A small multi-label image tagger, trained from scratch.
Training: 24100 steps, batches of 256.
Rows from block 9 of a small multi-label image tagger, named by matrix and row number. Rows with one number belong to one channel. Each number is 128 + 32 x the weight over its row's rms, rounded and kept within 0 to 255. All counts start at 0. Numbers have three digits each. After the name is the row's rms in percent of the matrix's.
After each channel's rows are labels from the 100 images, of 14848, where the channel reaches its highest value: "peak on" is the class under the peak. Only what is clearly more common there than usual is listed. The data: Sentinel-2 satellite tiles (TerraMesh). In brackets: how many of the 100.
# c3: 3x3 conv, stride 2 (model.blocks.9.c3.weight, 320x160x3x3, each kernel summed), inputs 0-159
# c1: pointwise conv, stride 2 (model.blocks.9.c1.weight, 320x160x1x1), inputs 0-159

c3.198 107:065144198105121111073118150180111129081109076128139167134113113192158132145133167225114089097190084107123171096119161156130185150134116138073137163162127121088151157102142148172127122207133144118144190130156129089129123114083084119101102097105093102129092147112129164114159155175137168130131125099115105134158110154075129110155098115159102116108139067168107122146135227095149131116121104116152128120105147117139212102152151150162094135105121034150126140144107140166119206116105162
c1.198 113:097148184128128128105128110128116098128071129165092116147076091172145128188144167206103107119219128092146129131128125196128072148079091159136133137106128065088121213158135128128138120128112160199140117118111050136128094105107100120128121128148128128134096128133128176119184149128067126095153185159067128139102128090128136060107128128186123128116128128189087128161132198128097128128149101133128118117128123098128178108183128050186128162125128128128110099120043128128128205133149154
peak on: built area (45)

c3.84 089:085083091156097160098072137145126132141006166096110144172070155075149134125114155158163107198087160178119142134143084130174121107140141077127099131143089112142128137126104136180114181139106145080110168135165163132138162182129164152212151138104102100163118171132094133134127156093169119148138123142200044101093113115118128116071115112134154114101104170094153151239163077119106157140149082147116086143138146105154148117098099115122106145114127164164144117113099146143120078115112111
c1.84 100:036128128149029128098091129180164128129165175106128106128098093128073140074127147172137129179127134136084128154102128170128156122128110072145138128195139083114077110159128130122117184128143172128117147215128128128086146189128185163199167141093128082179128191077123177128145117128128150109147128123128128083194128071128131128095175213097128082128128128128157169128187157083133163128107128069093128128145161085097128115107128095135088128124128128149125137113159080132122128124134071
peak on: clouds (37)

c3.295 099:054106169090172065093104053108121164084088181125102132148094131126056141111120134124101189174125146168057074134111131153113126091102177125103129091155164155167148128088154121103096142119133116084124129117114181165135151133121149071135166163081156159126099145117124174144129102087080144120137154137094176095095157091164112165143130113193128160109170085166073126134121093063144161188134159094171138145111135130171109146092125140153131117100087102111135115117126165154222106106068093
c1.295 111:175149145101128128128073046160128125141128159123131128195112135112108111099102046128176221136135171207084097076129143128054114079128206112106133083140123128128097040119128095088128120084124131128128128127167128170141128128155143104112141197128108165135138122097128128105128128080105117104084157137134128106170190122098101157171109128181152108135128128155128181190115078128063141184128149182128115124151141128128128175137138128126160152128071121101140128125069208128128146102119071
peak on: snow or ice (40)

c3.253 100:102115134144151119095169130130100177122144149164095105147152107084091119119118121152099167119092196139098065150089097136134084138142112118138127127112111158167154108098158081136086115115094120118143130137110094143142163126164114115135101072131122124071153044135124100151125211170098117164138107152130176100088101108171141123110141075129087145203119154105133124114148136116100112119098072164118135171167187202147106123123092108188154087110003116108147182109102060091122132177131200
c1.253 097:155051129102124115137128128128115165163114149175128120128168128135170128144128144180087155082093138110120094128128128128107059185129116128171106111128115164128142132089088128128138128128144123128066128065128106129128151109128080172084131111082128204089128091157128110113086136128139110112128128128099185094107128143150128103107150142187125128161128087129077079128177128128098151128184063128080165136128177167150128123128092063099209144085000128128128202128125025093128128128128162
peak on: bare ground (25)

c3.75 097:159130140127175133086136166125104114164103126078120132127111159230127164089071085113138118111140139050153104134101096128128092118084112173177124190068120106161106161136153158100119151150141097103128132140145135106150120171158144133120127089096146097100120064099120119147109134115092162111186140113122117147149142162142195175083133126108130076110125067119101183128107151091140118123164114064112183096097165141128085096173180133168133121113107148126162153111095127101039152255143129
c1.75 104:128153088128128141060184113082128049128089128128128095112137133189128147115043121091151133150153108069187073128130126128128128177099128170172193128071094145128128173146156157128153137104149153128082136103202166128085119192164115159164128128128116111128089062123106089128128138113076164128151128126125130151119128135062180216128128128128113110128124069181087123128077175128157134143128128082128128134173152069124153114139151128157166128088188131147128191128128092128080166186176128
peak on: snow or ice (62)

c3.259 096:109101144153076173112099120121112210083128104091122130086113147140147129212104119147137083170118095086130174120144150141090146111100170127139098098070157130112146133038105161076127116065118116119091108145082082148103158157199135128138105139108148095132141089121156088123106177166065123122167082151119117088158112152125083149120151118171165117195057193138143109162119170091069128175073099116152111088133108136180101129122150097156137174077097145149162095121112128155116122173078154
c1.259 086:128128128128116107034116128114128146128128128126128144101159164157167188128110161128108081128109056195128128128126100123128068128175142128092125128128148128128128128166128145128092128085128141077128066089128128128128039106171085159167194151077125128190089128066108128128058118186070151128128112153102128089161128128096110158128104128197128112215128121079218128128128185113128103128128078111128128167128043126128118135128113117135129185128081199128157085125128128128128128141055128
peak on: clouds (50)

c3.308 084:129155153107094143136158105112069101088135108124087123104091157129165124150103150181117176134140098126098088148102116106073120074096125099068116145156102076101131135160115138164152106107119080134209105110126141113116103152136118111118148101123126102110154142160141177142140156141086122077146116127131114151106104139148143238186173168086166129061150165129145150096090095137191210115126110123129195166156147080159093179109113080119188050168084159152117130087167113122143201094130132
c1.308 098:128142128092063128128120115128069105128128092076128117099128128128201128059135206192112212114128128091102073212128128079128128128072161118083149102172096128130127128114135153128128096128128128147193066128120137115128086164123128149103055128128117075155128128154102161128128128122101128171114149140111177100124051128116128170186130128113128172108175201119099166152134157128128111085128149128128147128102128080128115146125137150183217183106128110128087105101128090229140138166128128
peak on: snow or ice (57)

c3.148 110:144116091127143127176117127099093156102178145164139163095096121108095103092164121103087185102157132146107133101055088143114164073159100128116108135072033149142137087135143156122124207134096097177147158121137142138106105103092111116100159137148145179138148097233118140093140134115149147153075128127168010117141153146102100141165134176107126147096082089092147132095101155107098146166106122086123153076116099127124103156132097163145196125114149128075169139076103151130196100099118140
c1.148 100:128168101125144128160139128127128148141086128099196192110154128198101128104168128115128154114199087132128107086071134115178072090180128083094137128071056126157128119128194128109128191072057163201185133157142127096128090109076128128060128178161126168161146128159128128137099152152128133128038095068156128131126106128153167138128128128128132172169064103128128147101128151100128128204079128104115168083130128125173119167141128128128130128108110128113128128089073144175185146128109107
peak on: water (57)

c3.96 100:108043165071166146092162130197136084102124120089117140109154145080107176145116146080131087172177127129076128143150112153113142135133172178114107129090130172107083160115118150094130124167109075176183062126078122111159093145159159159195140104115167109128119124095106109161114201067149154093127129132084169156126162060096088100150159154171128129157098117160082085071128121149147120102164125122171159115143111092159160130080086144150138183132169110122099146080142138104148060116172111
c1.96 087:094062136128128128128181128216171128108159152110161160123128128090150153122128196118128052128170128089128128099128128128102128128128169092128153128070090128101128198163137163128128123191089098156128116128128176100147098098128149128089161118128105128173128101128128168194113234046128178116129128128044117108128155128128029128128128159138123128146128091130128123098104128145204071098132150128153109099128140110151128122084133160128128128174074128128102128057121091128198063101128119
peak on: crops (62)

c3.269 100:152083143155132065094198125146103138179101181117096143109091147185130115136166142075134100121153109098152110093111138200104133131145154162138142164130188151136139151166100134116036085199112101147180134158092090116132083169170058060089128114127228118148133097108125141130100116141179131157097162120165128122147131104118119111183173060139105158120084115142141134162153114130169049186177146141115126096108137150153142141180127124130140119132105153108182139121125076096113136141075145
c1.269 101:128103128170151155128130128118129114128080093098099199116081160153217116128131145128128128100138111063128155136128162147156209105150165093093158128081128097128125115128128130130125085211093128146140128128128128150083080131128092095121077128128128067157135150122165175128049096119175099128066133128159160128084128196119101128146120082128064124095128104151128133151128128134167037128190164215070105128147082189128140128153128128116128128129100085089136128128065056113109128065128128
peak on: water (38)

c3.26 098:145174057235131199119142140171109165090155187146159075097183163100160135131129107124158119128192136095085172089128170092161101103095152170102153106143185145128174161130180131126135183129139125212070096113150097159118121125138079126141112117073135135057054063115120114093134102158076115120143101159162086152148090166167116131162127106137124125085140103137162131117115133168125131134110080128137087161127102094093154136127180093123129112108170178131161152152103112137124137099128171
c1.26 088:128158069184128143191098176128106143077102156128171119172108179128128128146128059136128127128183158099128128150174128128140168059140210148128128128188165120088128126138103106128103135128143072158105117128128128143088128128122128185134105128075129053128082094128118141128164128173094128072128176080172128173130102174128118131183146129145103130166148096092081127154113164143119179166094128183128128144128087167128125035107098128128144128128194128097113153128086128167058103137128233
peak on: snow or ice (39)

c3.104 095:144157084140158118106091134146117124213127162112129070141079160164159164110180135132131110110145104095151136149099073097120146150064137162171129128160135122111115159080151119105081121107158145143159122166131160141077147121110125079123116136116100127101148119162134081140104122136109074056110188117126232112056083071113222151121107113129162118137165095100081108111146113105136197127180135091150128062135134110199149077123119157198114091108114117173137086110156152107128158149124090
c1.104 095:128149080158110134177082128217128128128128079045128055142066201128128180128155125121128115126190129091128098074094128118151111077121115184128083128218128128162128128128131117128076110089212128092122128128134114100104128115128128102134051128092128118128128080133128128119104158128126040095128152128136178152128128090128210148183115127128128116115152128128088135128157128108096177094158128128090174128045128128172128111163128128157107128075128127128118094114102122043128183154128128
peak on: water (28)

c3.159 087:126094087135126124051076159188090133145119165171130149131116076134122153038194126193143130160101093178072127084050115116183086147107141117106096195143134116140125141140124071149120096093146109106118072150104144170100127111135140131150099144166070139138143141134130173126127154086113109140171153163089062127148158131113134132141111147141121132106154126090105094113162113150149143125158069163085139116186108170213081119116115168125161100090156095105136137103190209094136162108101102
c1.159 097:106083128128104105128128138140128128114192128128125138128128128141140168145199214086237166142128085133054146128053149128122090123161120128212117171102128061115111160146133142156145110128135123108128118128068125128084128128128128117128128169128128117115128128128159128173109128116128169128163149223086171093128118141061138039171050144145144043129153148128128115071067088195166111128128131098128134096177165128128137139101071118128128128132099113128109163099160159089152128119128107
peak on: trees (60)

c3.71 093:065116154097089092164167110109114162099126147127089138094107161095128130148240135115116146135126100166111104168112138080132124089131090141069078153126103102106149114171131125093154202159093196122091125110086167134124126053142086174212155136141152127082165106146159130084126115111089094097135174114074094114161148109155158158117062148154098135146084140116077098125104172126154108172153153105135150166131056192128124195121102114115079153161132151137125095093149129097086120109158155
c1.71 109:142106102128128091213128090079155142089163158156092160147101138181113128128142128142128171176148069128128063134057130092072098130198110092128064106077112108072136074127128098120120105128128128135121125113133110163128128076092160124115216096164128111198102140142128231116128128102128075128128147091128122091181128088128128137084089163128045181118101128127067128128128089128117170119151148113128173128165162189153115192108128150128087113128091128096128085128181128125128093109128128
peak on: water (48)

c3.236 095:075096155159111102089106118069170221148154155125083117141129144146145192105130132156128134125185107168130094157150122084133084129105092139210104095153093149108105151077120155076079131065090114081156141155126128121105124106153169133118161138110136127157068136160109138108134109113092111094093098170140167138163125093151163150140104084134138117173134157104136103069091133095137064057125139159105124116141123201054137200176116146183123082095110139117142130075050126095113135161118143
c1.236 086:108071128161162109062093063061118204128128128140131128128089128151170128180128128128195077128101105140093040075128128096121123128110108086176104128082131175133121166130128104128068128106128146128128128097192090149160155085129128100128111128128128089145095132128087205128127094130102107128057103164128128132128126075121128128156128123128108077199128177128128128128128128128125128128104234115088128128128088188088150131128172095138199128128128144065075128128076129117085133079128062
peak on: trees (48)

c3.218 089:178079142133082137137085082171144090133153159146093083133147110198109182136192052137077109108148105178146151129098086069162136152163133156122053127152111117140153111157124119055161106091132188171141117117159132148147161136127113139122083123134157144077168116128094162140164113104087097114126089107137169167144145169063122130130124116180145135126130133046078160141097147153070093172187119118123075122156096175105131117142120095128145178167166163108070157099176172081120134132112112
c1.218 102:193088133143128135117128062128128128061099148110131097140178197150128160097218133128108130085129135117087112149093128056121128128211128128131038189128128128163128115133128097074161179130128138128128173097128128128118128128128128125139123145150135181129136128153128143151157105138101076129117110128170206128172147097055091105071208165146170128073065128042088114128091175123124112128128104128131052124128190104155128116128130128091170196155130128142130128128092088137128110145128113
peak on: water (58)

c3.183 103:136086117073117151143105155184081167153128120176050140150128147113151060141150145123116124137136085174133097100096104126135115098058105110112173136109114073099137142088092077101136148120184145104149113122150136148124121118098121141076135155171104099143149151164129085121107142067136153228105196170156160091083097149113120115134122167142125085091200123112117089144183138136086087118167176127122152113112074133160137237120075077078118140109117150131136148169163119170150154176138108
c1.183 100:102128095092128128128128088121132141147128128192067128128096142128128157128115101058162089141128152186159129128078097135131115144128122159142196128088128111119146128096099128114128188128128166074128128180133166128128111039128128197128078179189128082111122128128119035212180101044128128203128106128159128094128049174100139101128094084121142128116172128094128102140206161128128126070139128099115123128135116150128128204110099128100109128128080161170128175150142106128176128164128114
peak on: clouds (35)

c3.256 109:131092096097126209110164134124103112092095140126093098115146115116129151154195082129161127089107100099154151098072130105102148162084125082100091067130131153129070083170109095098065136181109090166129109132136112170115175108138139126135122130116071149149111154134124111110108087128147171088147088147086196113096093158145104248110061132233116119082118111174174107127117107127170128148117134110139176119094148115109162127135058108081105117097128135120102118108159084135106130173141082
c1.256 102:151105128128128164128165128144093128066124166110128167128167211141128128193185128146116143128128109128120150070080128087102168185129146149118067123151128117060096085088094091155128109128117080178128128140128100128115121060128128100179128116128105134128119171082141167151065153079176161137147082158044202093128128114128128207128078108128128128155128079180061089064128128157128165128128185111182128128148154114128183071198128128148128127128103128128128083133136122137081171128107126
peak on: trees (48)

c3.316 093:120125122108071123122114171103060125141100174187157224135099138119124098077115082127155140198135155166172148106129126122140121148157119124168086209112098081120134142169162154095071164127070182082104169088113180117131161093107124124113118050126155135099143115119195154117148109117140129118145068153102147107161129139153183133165126028121119141134118199046142096128131118118123126158091120139070154142111092137123088124119112132184139093146119110079157143145150153128089133164170111
c1.316 101:128110090109128070115100154128091122221080177210091140102156128163128128090089090127172128189128163128128128128192128066138128137157102128128092143128075128087128128175135128094128147117128179128181115101128128088068128093128211088100144112136128149128128128148155230128128088086181108092169094131118188093128127161128164130129144098128155144108095163081133188116134180108111127128128079091107167128095111124078131128136128084128147136128141128078128125164069155183060100170104174
peak on: clouds (37)

c3.53 101:163132120099143108144091028087126153170110125178083124094070132175165112131070096121110140114071109111112149152173112131145136168091083116159132117112099151140143144123154102147082131122135125151208109121140102168177114126094085075150141164110094100118142158160118165086164151187072124175077197133059122092140052079104186106148124080130107113191130116139137136064086122159120121154145117158118163181132135166121115140151108139119170136190111120113129132086150095052138132139083107
c1.53 107:171128095128181092128188052128070150162129143128195128069084187185169128157103164126121121178128133128094084128128128128128214140128078133123163137143128173128128097097129099128097128120125127128128143110139108147128128128101114116128168139152123171128162163120081189131149106133114128172110184128000087091138084142067178112128128109087096128128120128082135128069065128183081128110092117113128153118128147128128120138128063101120096128128127104101099143128139056076128168200072128
peak on: water (27)

c3.31 105:107133109182148177153083091140138075182135172154127146161094090157106107162093113135091132151064126097140141166049144138123116135185069152091148110161190110089103110120123107124115186113080179077156129107160145124130081094137097085095097121103121134103119162144086173095128099127173182104079176131126096134108124097190101152166142076106085133159127150175175122187103158123155141122141093111072144107175159118165120106150136134097079178091115130114142122135144179105095160123115023
c1.31 101:156130128112104195149109097183128090123137159176128128128106105128128107128132136129128142152094102128128128061002128128128091166180101132128127128175167128124092128128106172194145161149128173118176128083111128067140062069101128129133128106177112128071169199096076128128139081128149185183083170117071128128069128077176128143176128101128160095170072128157108087108113100157152128128128128081149163131168157113128165108077135128128128166062094128105157128128128078104087103110142084
peak on: crops (39)

c3.285 092:113082156116248112175120133123123119147138141106122124116112100076114065116129164123114135094106061123117086108161132175122154172043126086061108103142111139123107098073131134154105179100103094169092129220114133117120153144141067138149101122146199129148165095144099142143167134136124124098113119098119109107120053164131081153156155125073131073084123132170147140088143129110134225111120062098128135165145101139154148105133110138154136121066120143111133119153171147105177100179161150
c1.285 103:141128095128211171176160128125154115128128139083128099186103124106128128121128160120101195089116086128128104124159128140125120185116118128125128156179128154192159128128185163128133154070128116135103128194128128112128128152128054151138066169143128128155139066180111128128133128136144128024080171086128093128128128184128082164128116142128210154113112094183128128128081104083175214100128122087128190128172112143113133135155082128106128080115128155125088106128148109128195067184172109
peak on: snow or ice (93)

c3.288 100:149165087182173132099113131148145159163120131187195093064085119126121162112101127104131159158094111101101112141092105121123144187103148141069070114106088104163197120151106118118178162118126097126141140169100093136062110085108105116125194102118107188150154106165115088116151109116087168116152093128120139157143169132187094101137152112093132057120066106190152125187124048123126143131195098148065070102162095108106182126113091135148134088114151070092128103116145150104139133110166135
c1.288 108:148128114184159124133148128151131178140124113180073128114093104164128126131128128128154197184161128031025079111128114177157134141098128146128152119128128158150210094128128048128163131112092128195128107103184102131128128128104128128128128083168158128113074091154082081128146143035128186054111090092094128134090172128128109128128092128098128128128057128138134128147082095166128111100143129128112112095145064142128138149182128122114141093086143109128128128128128128128128071164214162
peak on: snow or ice (56); clouds (30)

c3.224 099:098102189147112144133104157128129127114153101145138103059108101072149084132126138082135093099119145133150130114146175115167091057103144170149130162116124127150155151154226060114092158160091124211097106140182172097140086138148126186068117120092135098111103153147163114186093170119086185134166077123131134107106116070189143138070146102120156133174154127134149119174087134165112116137120111131114117126146105183102151170108107110085115125122218141103181086121077111114118191151116138
c1.224 099:133089174190128096136179137124189166128128067150111099087128128090198059170128128068128050128157125128118128105120142128178095102099116128146119128131121090128162148124187047128150111137127105199077122102174128167131128097128134120128138186078128097128160159075173118203128160112105173090128128128134102128080129087100133128116128105145128128141168128081142144171156168181111110139101126102128062086167128138109114172134145160097094155074128074057154106160101128076096128188128081
peak on: built area (26)

c3.89 095:095135107136117129099189098117115167085170124073117146164059127209103142143134101068130067073084154070129114123136126120125153178123201091121151081073100099186107102079159091117169132184143135115134140144105137163129134148148100067135190156112133066170143176148079105114142143102071132112120137104135101114142137154096138086092148120175166144090124126110135117143103145156148163103164102150143100163159106075115080103091101197114140125137091166125191099117132089080156129156183181
c1.89 102:093118130192088128110187128128080115128200072104116128133114155184160128128128130105116128074127088063177095086126153064179130135173189102128095086082066128128128167129156092111201128170132099089128145154105160128134122128141149095128128121100128085118128181128152114101200149154116120128115104067128128080128086119076128087099128141168152128104128148128162050159128136172160138129117165138128132128105134071128128050128147195059128149102157128106184118129095174088122180177135177
peak on: built area (28)

c3.81 109:151048111171090156158081128148135058143122159100170124141140126109131153108155125108148090157136111158165089158096099135135093147163181138125146149149111132127090127128144134184157139111116131126147156123139135117102142116188088070134109130143099104137125123165184129150102150101160104113175098119088099117159084020109203142086184143147180102027167089155123115138122140138129094141129113094098155135166102047113142049134118085071120121091126123124174141172126114113084039163132109
c1.81 084:128083128121099099128129129118128128171128146167139128081211138133128196128119113128128081161112128205138058128111039134237135128168128128097071137141075129163128131128163152188128128128172168128188181122128093116128128126198128078105128035164102128169145128149129178128128126108133092128128172128061103129147109091110210128128128104152143164072128119141147128128102128128128128136056150128124128128146123086128091128088065095128128128070084107160174128195116128128113092140159128
peak on: clouds (63)

c3.191 097:109134113163085166109091089113151121136131184142142139093212139111114125103133115075147084133153150097155129090139133117096139128138164148124136130176116136169128143184116114156130072146066108175140108139121097076153116064222153164100113135084146139105143120127125143161144105136121102175117138116119116116107148153163208187105093085131132150080097096247118123184088173156135147058118142069115132075168146113172139129097077112149120120116118114171080176179106120143163066153111145
c1.191 099:128128128165118187128139122122128128165147128146128126137163162089128163128155128099122055179107191174170128128168151061123153128128160191128128134101128096066153159194114128202116065128128078161097097120128148128128150060198195170128188128108149128131130125131148128181176080128149098128074065128128128075128134128128156128128087056161128125128128114188197128155126128177128106105098080150139128128175128066170132084128130097128125112109128121219128202128128142128143085128120084
peak on: clouds (32)

c3.175 093:145172178149145111146071145121095127102164185102132141047112096086097150130097128129100141143130099144133068112080107146164079183198180162061114122057078111082137079088158102141102088161092159102109129137124095107138196074108062122143113174139135148131107145153130189147109109112131092157131133095146134122080094169143092111163144091123126096124165120094127095090158171129151030121084113132066106078106138099149137133153113128130135183123128105088126123101133144077083119184105109
c1.175 091:128171168082128090121092128117094128189108199090128107081128128128128109054166112090128111128128128128117107128102169112128091053128235156072162125052129128087126135128128097162128077170114145128081128116116153052107224095113101128125146169128112184101075124136128159128128128123120087202128135105100129112078128128128113054128154119128098128127186201040097096090128128128128064129128128129097165128142128128103128128140128077128164128126130128112160149150132128147056102128154102
peak on: crops (65)

c3.313 094:082130170106172133093144067146117115080141148115120131144110163074076150120118105096111114132176210120150112151102176149038112150128118102137115153116067115119179157212089106140135111125120122162123166145093123091156090161119097147107133122141076127175129089132070174097186110134143070089091090081075110156132097098147147131179109132117137072111125126120132153085121148093176110128142152082151080128110109142097166146144142189087092072148134133164145094133164217098172170113078122
c1.313 097:128171171112149117145139163147111140118107116204144117105127191055128111158108061128093098125142128128128128128060128131128128151084123057107096136128090128087113128160086140141198150111144059179128133080128070101128091128135128144087165090175128066132160128146128162093128086128168035152117154191128128128102168141128161184128042160139109128128119128182128127128128128128186104092110128146147128151090191128121107158128169128199128084123177038128128125129111161128179128128088168
peak on: snow or ice (35)

c3.98 095:111092118125102145110111136117131188124140119136111081095089105104110158108085110149096137134123090115193174104082091141137136160104122126143096123119138139087183101157137133150140105148075107139124130139108094043129107114181082105100090205126126147140199165134130147200159086105115136088106137176120170095109118104116077132148072160121121117160147175123182122134111053170171087073140051110155159173139142063072169136158171118155087135194061137172163086115132139128156166126118146
c1.98 098:128095121101128151081128102111128129182117107178128128079102089128114128153128142128082128120175083128128121084125113127128168128128157128128095158179122197111216128093141135162179127128121134128128116128155173098095121073143128128159113168063088072128147128072096128123128074169128120050160133128048121128128154128076105117171128145063152128135155128128128128128072073148150066082150128117151136102137148128128128097159231128141099164093113147191174057160093195163083128082146185
peak on: snow or ice (60)

c3.172 100:122133153179147137116117114132204164086068125131091136206135125133185143106149127118100114100169169145100125136106119127111117171054125133114124125123138111115182156125163092060112179052141125159134140082116156157094123170096122117142123130180232106180140105166103159106182123078138176106125094110135178099118119071145118163110146175145119099143122125159101141094115097036133141149189178112103168101140146117103102108067117178060110099122124099103100132110095154098100145126188124
c1.172 095:129143161149214143078089102167128172131125128109128166169155128144128125128153128103128125128178166128120055103081117100156118127064135104116104148132148159067203137078128065120153173073149148140128065128155154103128144131075080103085102128157161109128102105128062122131184164128100185096064074136121128104128053131128128148128107194142142084128128172128128177074154069128192177128128140128128097078119128128093145128052128154116128096087136141164128128128128178077142191149137128
peak on: built area (44)

c3.254 094:064137154142102048071090143170147167107152105177136112104228138109099119123150166108154133120098172127148169136099100162118149070048148108118105080128119124153112118062122124171138129104125049124159081119154115084151076115145129147164144084151118147101131108116101141139080135104137192201107178181161110132126091101135145089142130133113147117136128216122094069086092109173154127094162096120159132199117144124163158165175099118100161120091139123113149109169136155145102146093150092
c1.254 089:140128163128096061071054089145128187075128121077128128128155128113128127128075128088113094103128128128106204128138100175079085108120128103143070128130128135128128164069113122060128105064176128076128141229132084071166128111193128128122146128115128127151128042092128120136067128128128128128128181128131150124128128101057129128128128109137176078172128221128128158108141062154113078114150154128126128195063113085128138170107130120121100128128125128128091117144128111196098128105126128
peak on: trees (55)

c3.283 118:115138138117132137148086104108100115071190131136137113156111165105101119132162009097244127129083085167149108123080148110124134110135157128183100113123092090148111164147091136149155132065119158141084140156134113107129148175120127089048168104155166131098117114119100168144177136105144069102100121103133120145075122130129184171154061178145104094183139095079107142132118130168168116164087118169167138139098128165095124128135129141105138143108097192161039140119130074140149165139139119
c1.283 104:128162121128145130128095093130128128102204128128181177128162128128118176128178078128198128128157074108140077089073128082093128128158152108234116133128108135128094111201128104128134128116123128063133128152127193094079128178103061096074128129103128128145135143094128207128128128124162103093086109128058137126131064128160135156128009159128102086121083119128128128148131119174128128127128129128128139165115118156076128152116158128115094121169147149128040128063144078163128142136128148
peak on: trees (53)

c3.201 101:130070155135133130134113112139112099143115087119101157163126127104173163123131178138144106123053135145118134138078126153128147091082083162143128136116161128103087080179107101186058084079117132089150120137102121109088130123201089139162156111134082162149084168132135217159133161138140099099193135135160159145144148077131067118089137108080164104130125080084110147203068115124159046213117136162126165171107161114148122167091154148150148137128084081152101136116138166087135083151146160
c1.201 105:143097128123128128159128128093128107228113076097136180132090133161148151116059161174104104128094163149128084128125140181101128128128095149128145128128142143143106065207143071128066075103195128128125140155069128090159095128171077171128174152128080128128122128156174225128120128131154122080173128155160128166134128128154128122101159126128146128128162178128088122247075107083170128136128132128103140128128128142160061128080128128119181125143133151112128138143167128090201096128173139
peak on: clouds (36)

c3.182 107:146053151127121133166124094099143143043201157141127190139163130168092134136088176115150129083154135126138121129074120131140114184104152089224124104136166134143084116072163126151117208155140206175168095176130088097162111157158099159104150135125155166106134126100124080148088109103117125145129132083148131088181124131125111150084087113095128152202095134111134135110142114101111107170195101119110165163139087058140129146155079145103117101154072147115116189113147115087124133103155173
c1.182 090:127128197128128168139120113169208128029128138128128154085163143128101128168158132073175112103128128138115128128091146116128118138128128128187143092128168128150082108115178128187112163112102211128128077128131043133128134128080092107128128141100134173128095125106092132141118036157131065066128108128136128081188107110128086128128131079128089108128128167096128128134184128128128059156204102140128135184128128128155124107124060127193128075128120189147128163143128064109116110091079128
peak on: water (57)

c3.200 107:150106099078139108098102089096112134161161125162063220094157128075171104095181132104146137142141166089129180143132128115081145078127179126060059118117155110128193091137149166111150127113095152105128197163106119101138136158080098112084172104165120111132109112155172075059100105162096102120148119138151111155059118126091108187146076165134165150123090122116149088138115124100060077177084165124182134111138115066140097117084138126165117162075160109129110109139099119157130106143140103
c1.200 096:203110128128128126046142071128105128146070128196128183112157126128128060147128156128128101150161128138128133128111128079102068096128122128111113134128166129141205128128128171128128128130140128108168191128101160110128128139098092143144239134128115086128128132128128143110084128217085040097115074058128104128128128128071128128128096173128109128077128128145054049118110105128128112198123128052172138142071091052138138129113125135176128166081128128128119151126121128128128128107128107
peak on: water (34)

c3.47 097:074088043117181097111106132128138174170157124064116102112126137081117165172144088132107131099111138141134082104170119194100123123102180095089162155095113102123122048076044137154132117037125073125131190174115113112120101091113106142163148103120096115146161146123145124120114189140061142124093183124096120130111149137091178110173156138160128122119121136114089131067143127117125120101098133127172098160119211114126116115128165079072085135150138187113136145092160158165097162138157095
c1.47 103:128181094128128128139157128151138169128098128128099116146083077128161219165128131113082116087079131128128111185055124108083071128128176128062167131118135098063128051111128135083171128084128092128207177157128104060128128091110093139154097106128072118128128099128141181128128162182100110162080144128128159137128128124039110118159141106132086128148074128111091108112143179228128113128116115079155129134094138169128120168094128104128078164086132162128128153128169140148148186112128146
peak on: trees (71)

c3.59 100:133099107183120153073107161145116148082135156146132129134114069218153131101111111169170109142086156106134101076118173126126129158198155193128190108145098149088079126045126185171183082125183121160125141062125096143195093085133151138076114112071139147151079092135151118115140130151134112125117126209139144122086136191088110140170113141179131158106121129144095083118127115144098102110095134119174113116085127060107115062136126118115112125097161116091161141069108153128118080148124137
c1.59 103:147128100138128128093177121111149128157174145128128128190128143128172128132140192128156114123127174128122128128128116109165080176128157184128128087132114111122096184128162128152184128134089117220101128077135101089171117132090128117042087128104132139128128066163160163146114168150105068128140168209145128128087128177102102122108114128139108130128097135178128078128200103131180128101127125087173128128128161085130085060104128101101123160128158128104079172192073144052128115062144208
peak on: built area (40); crops (37)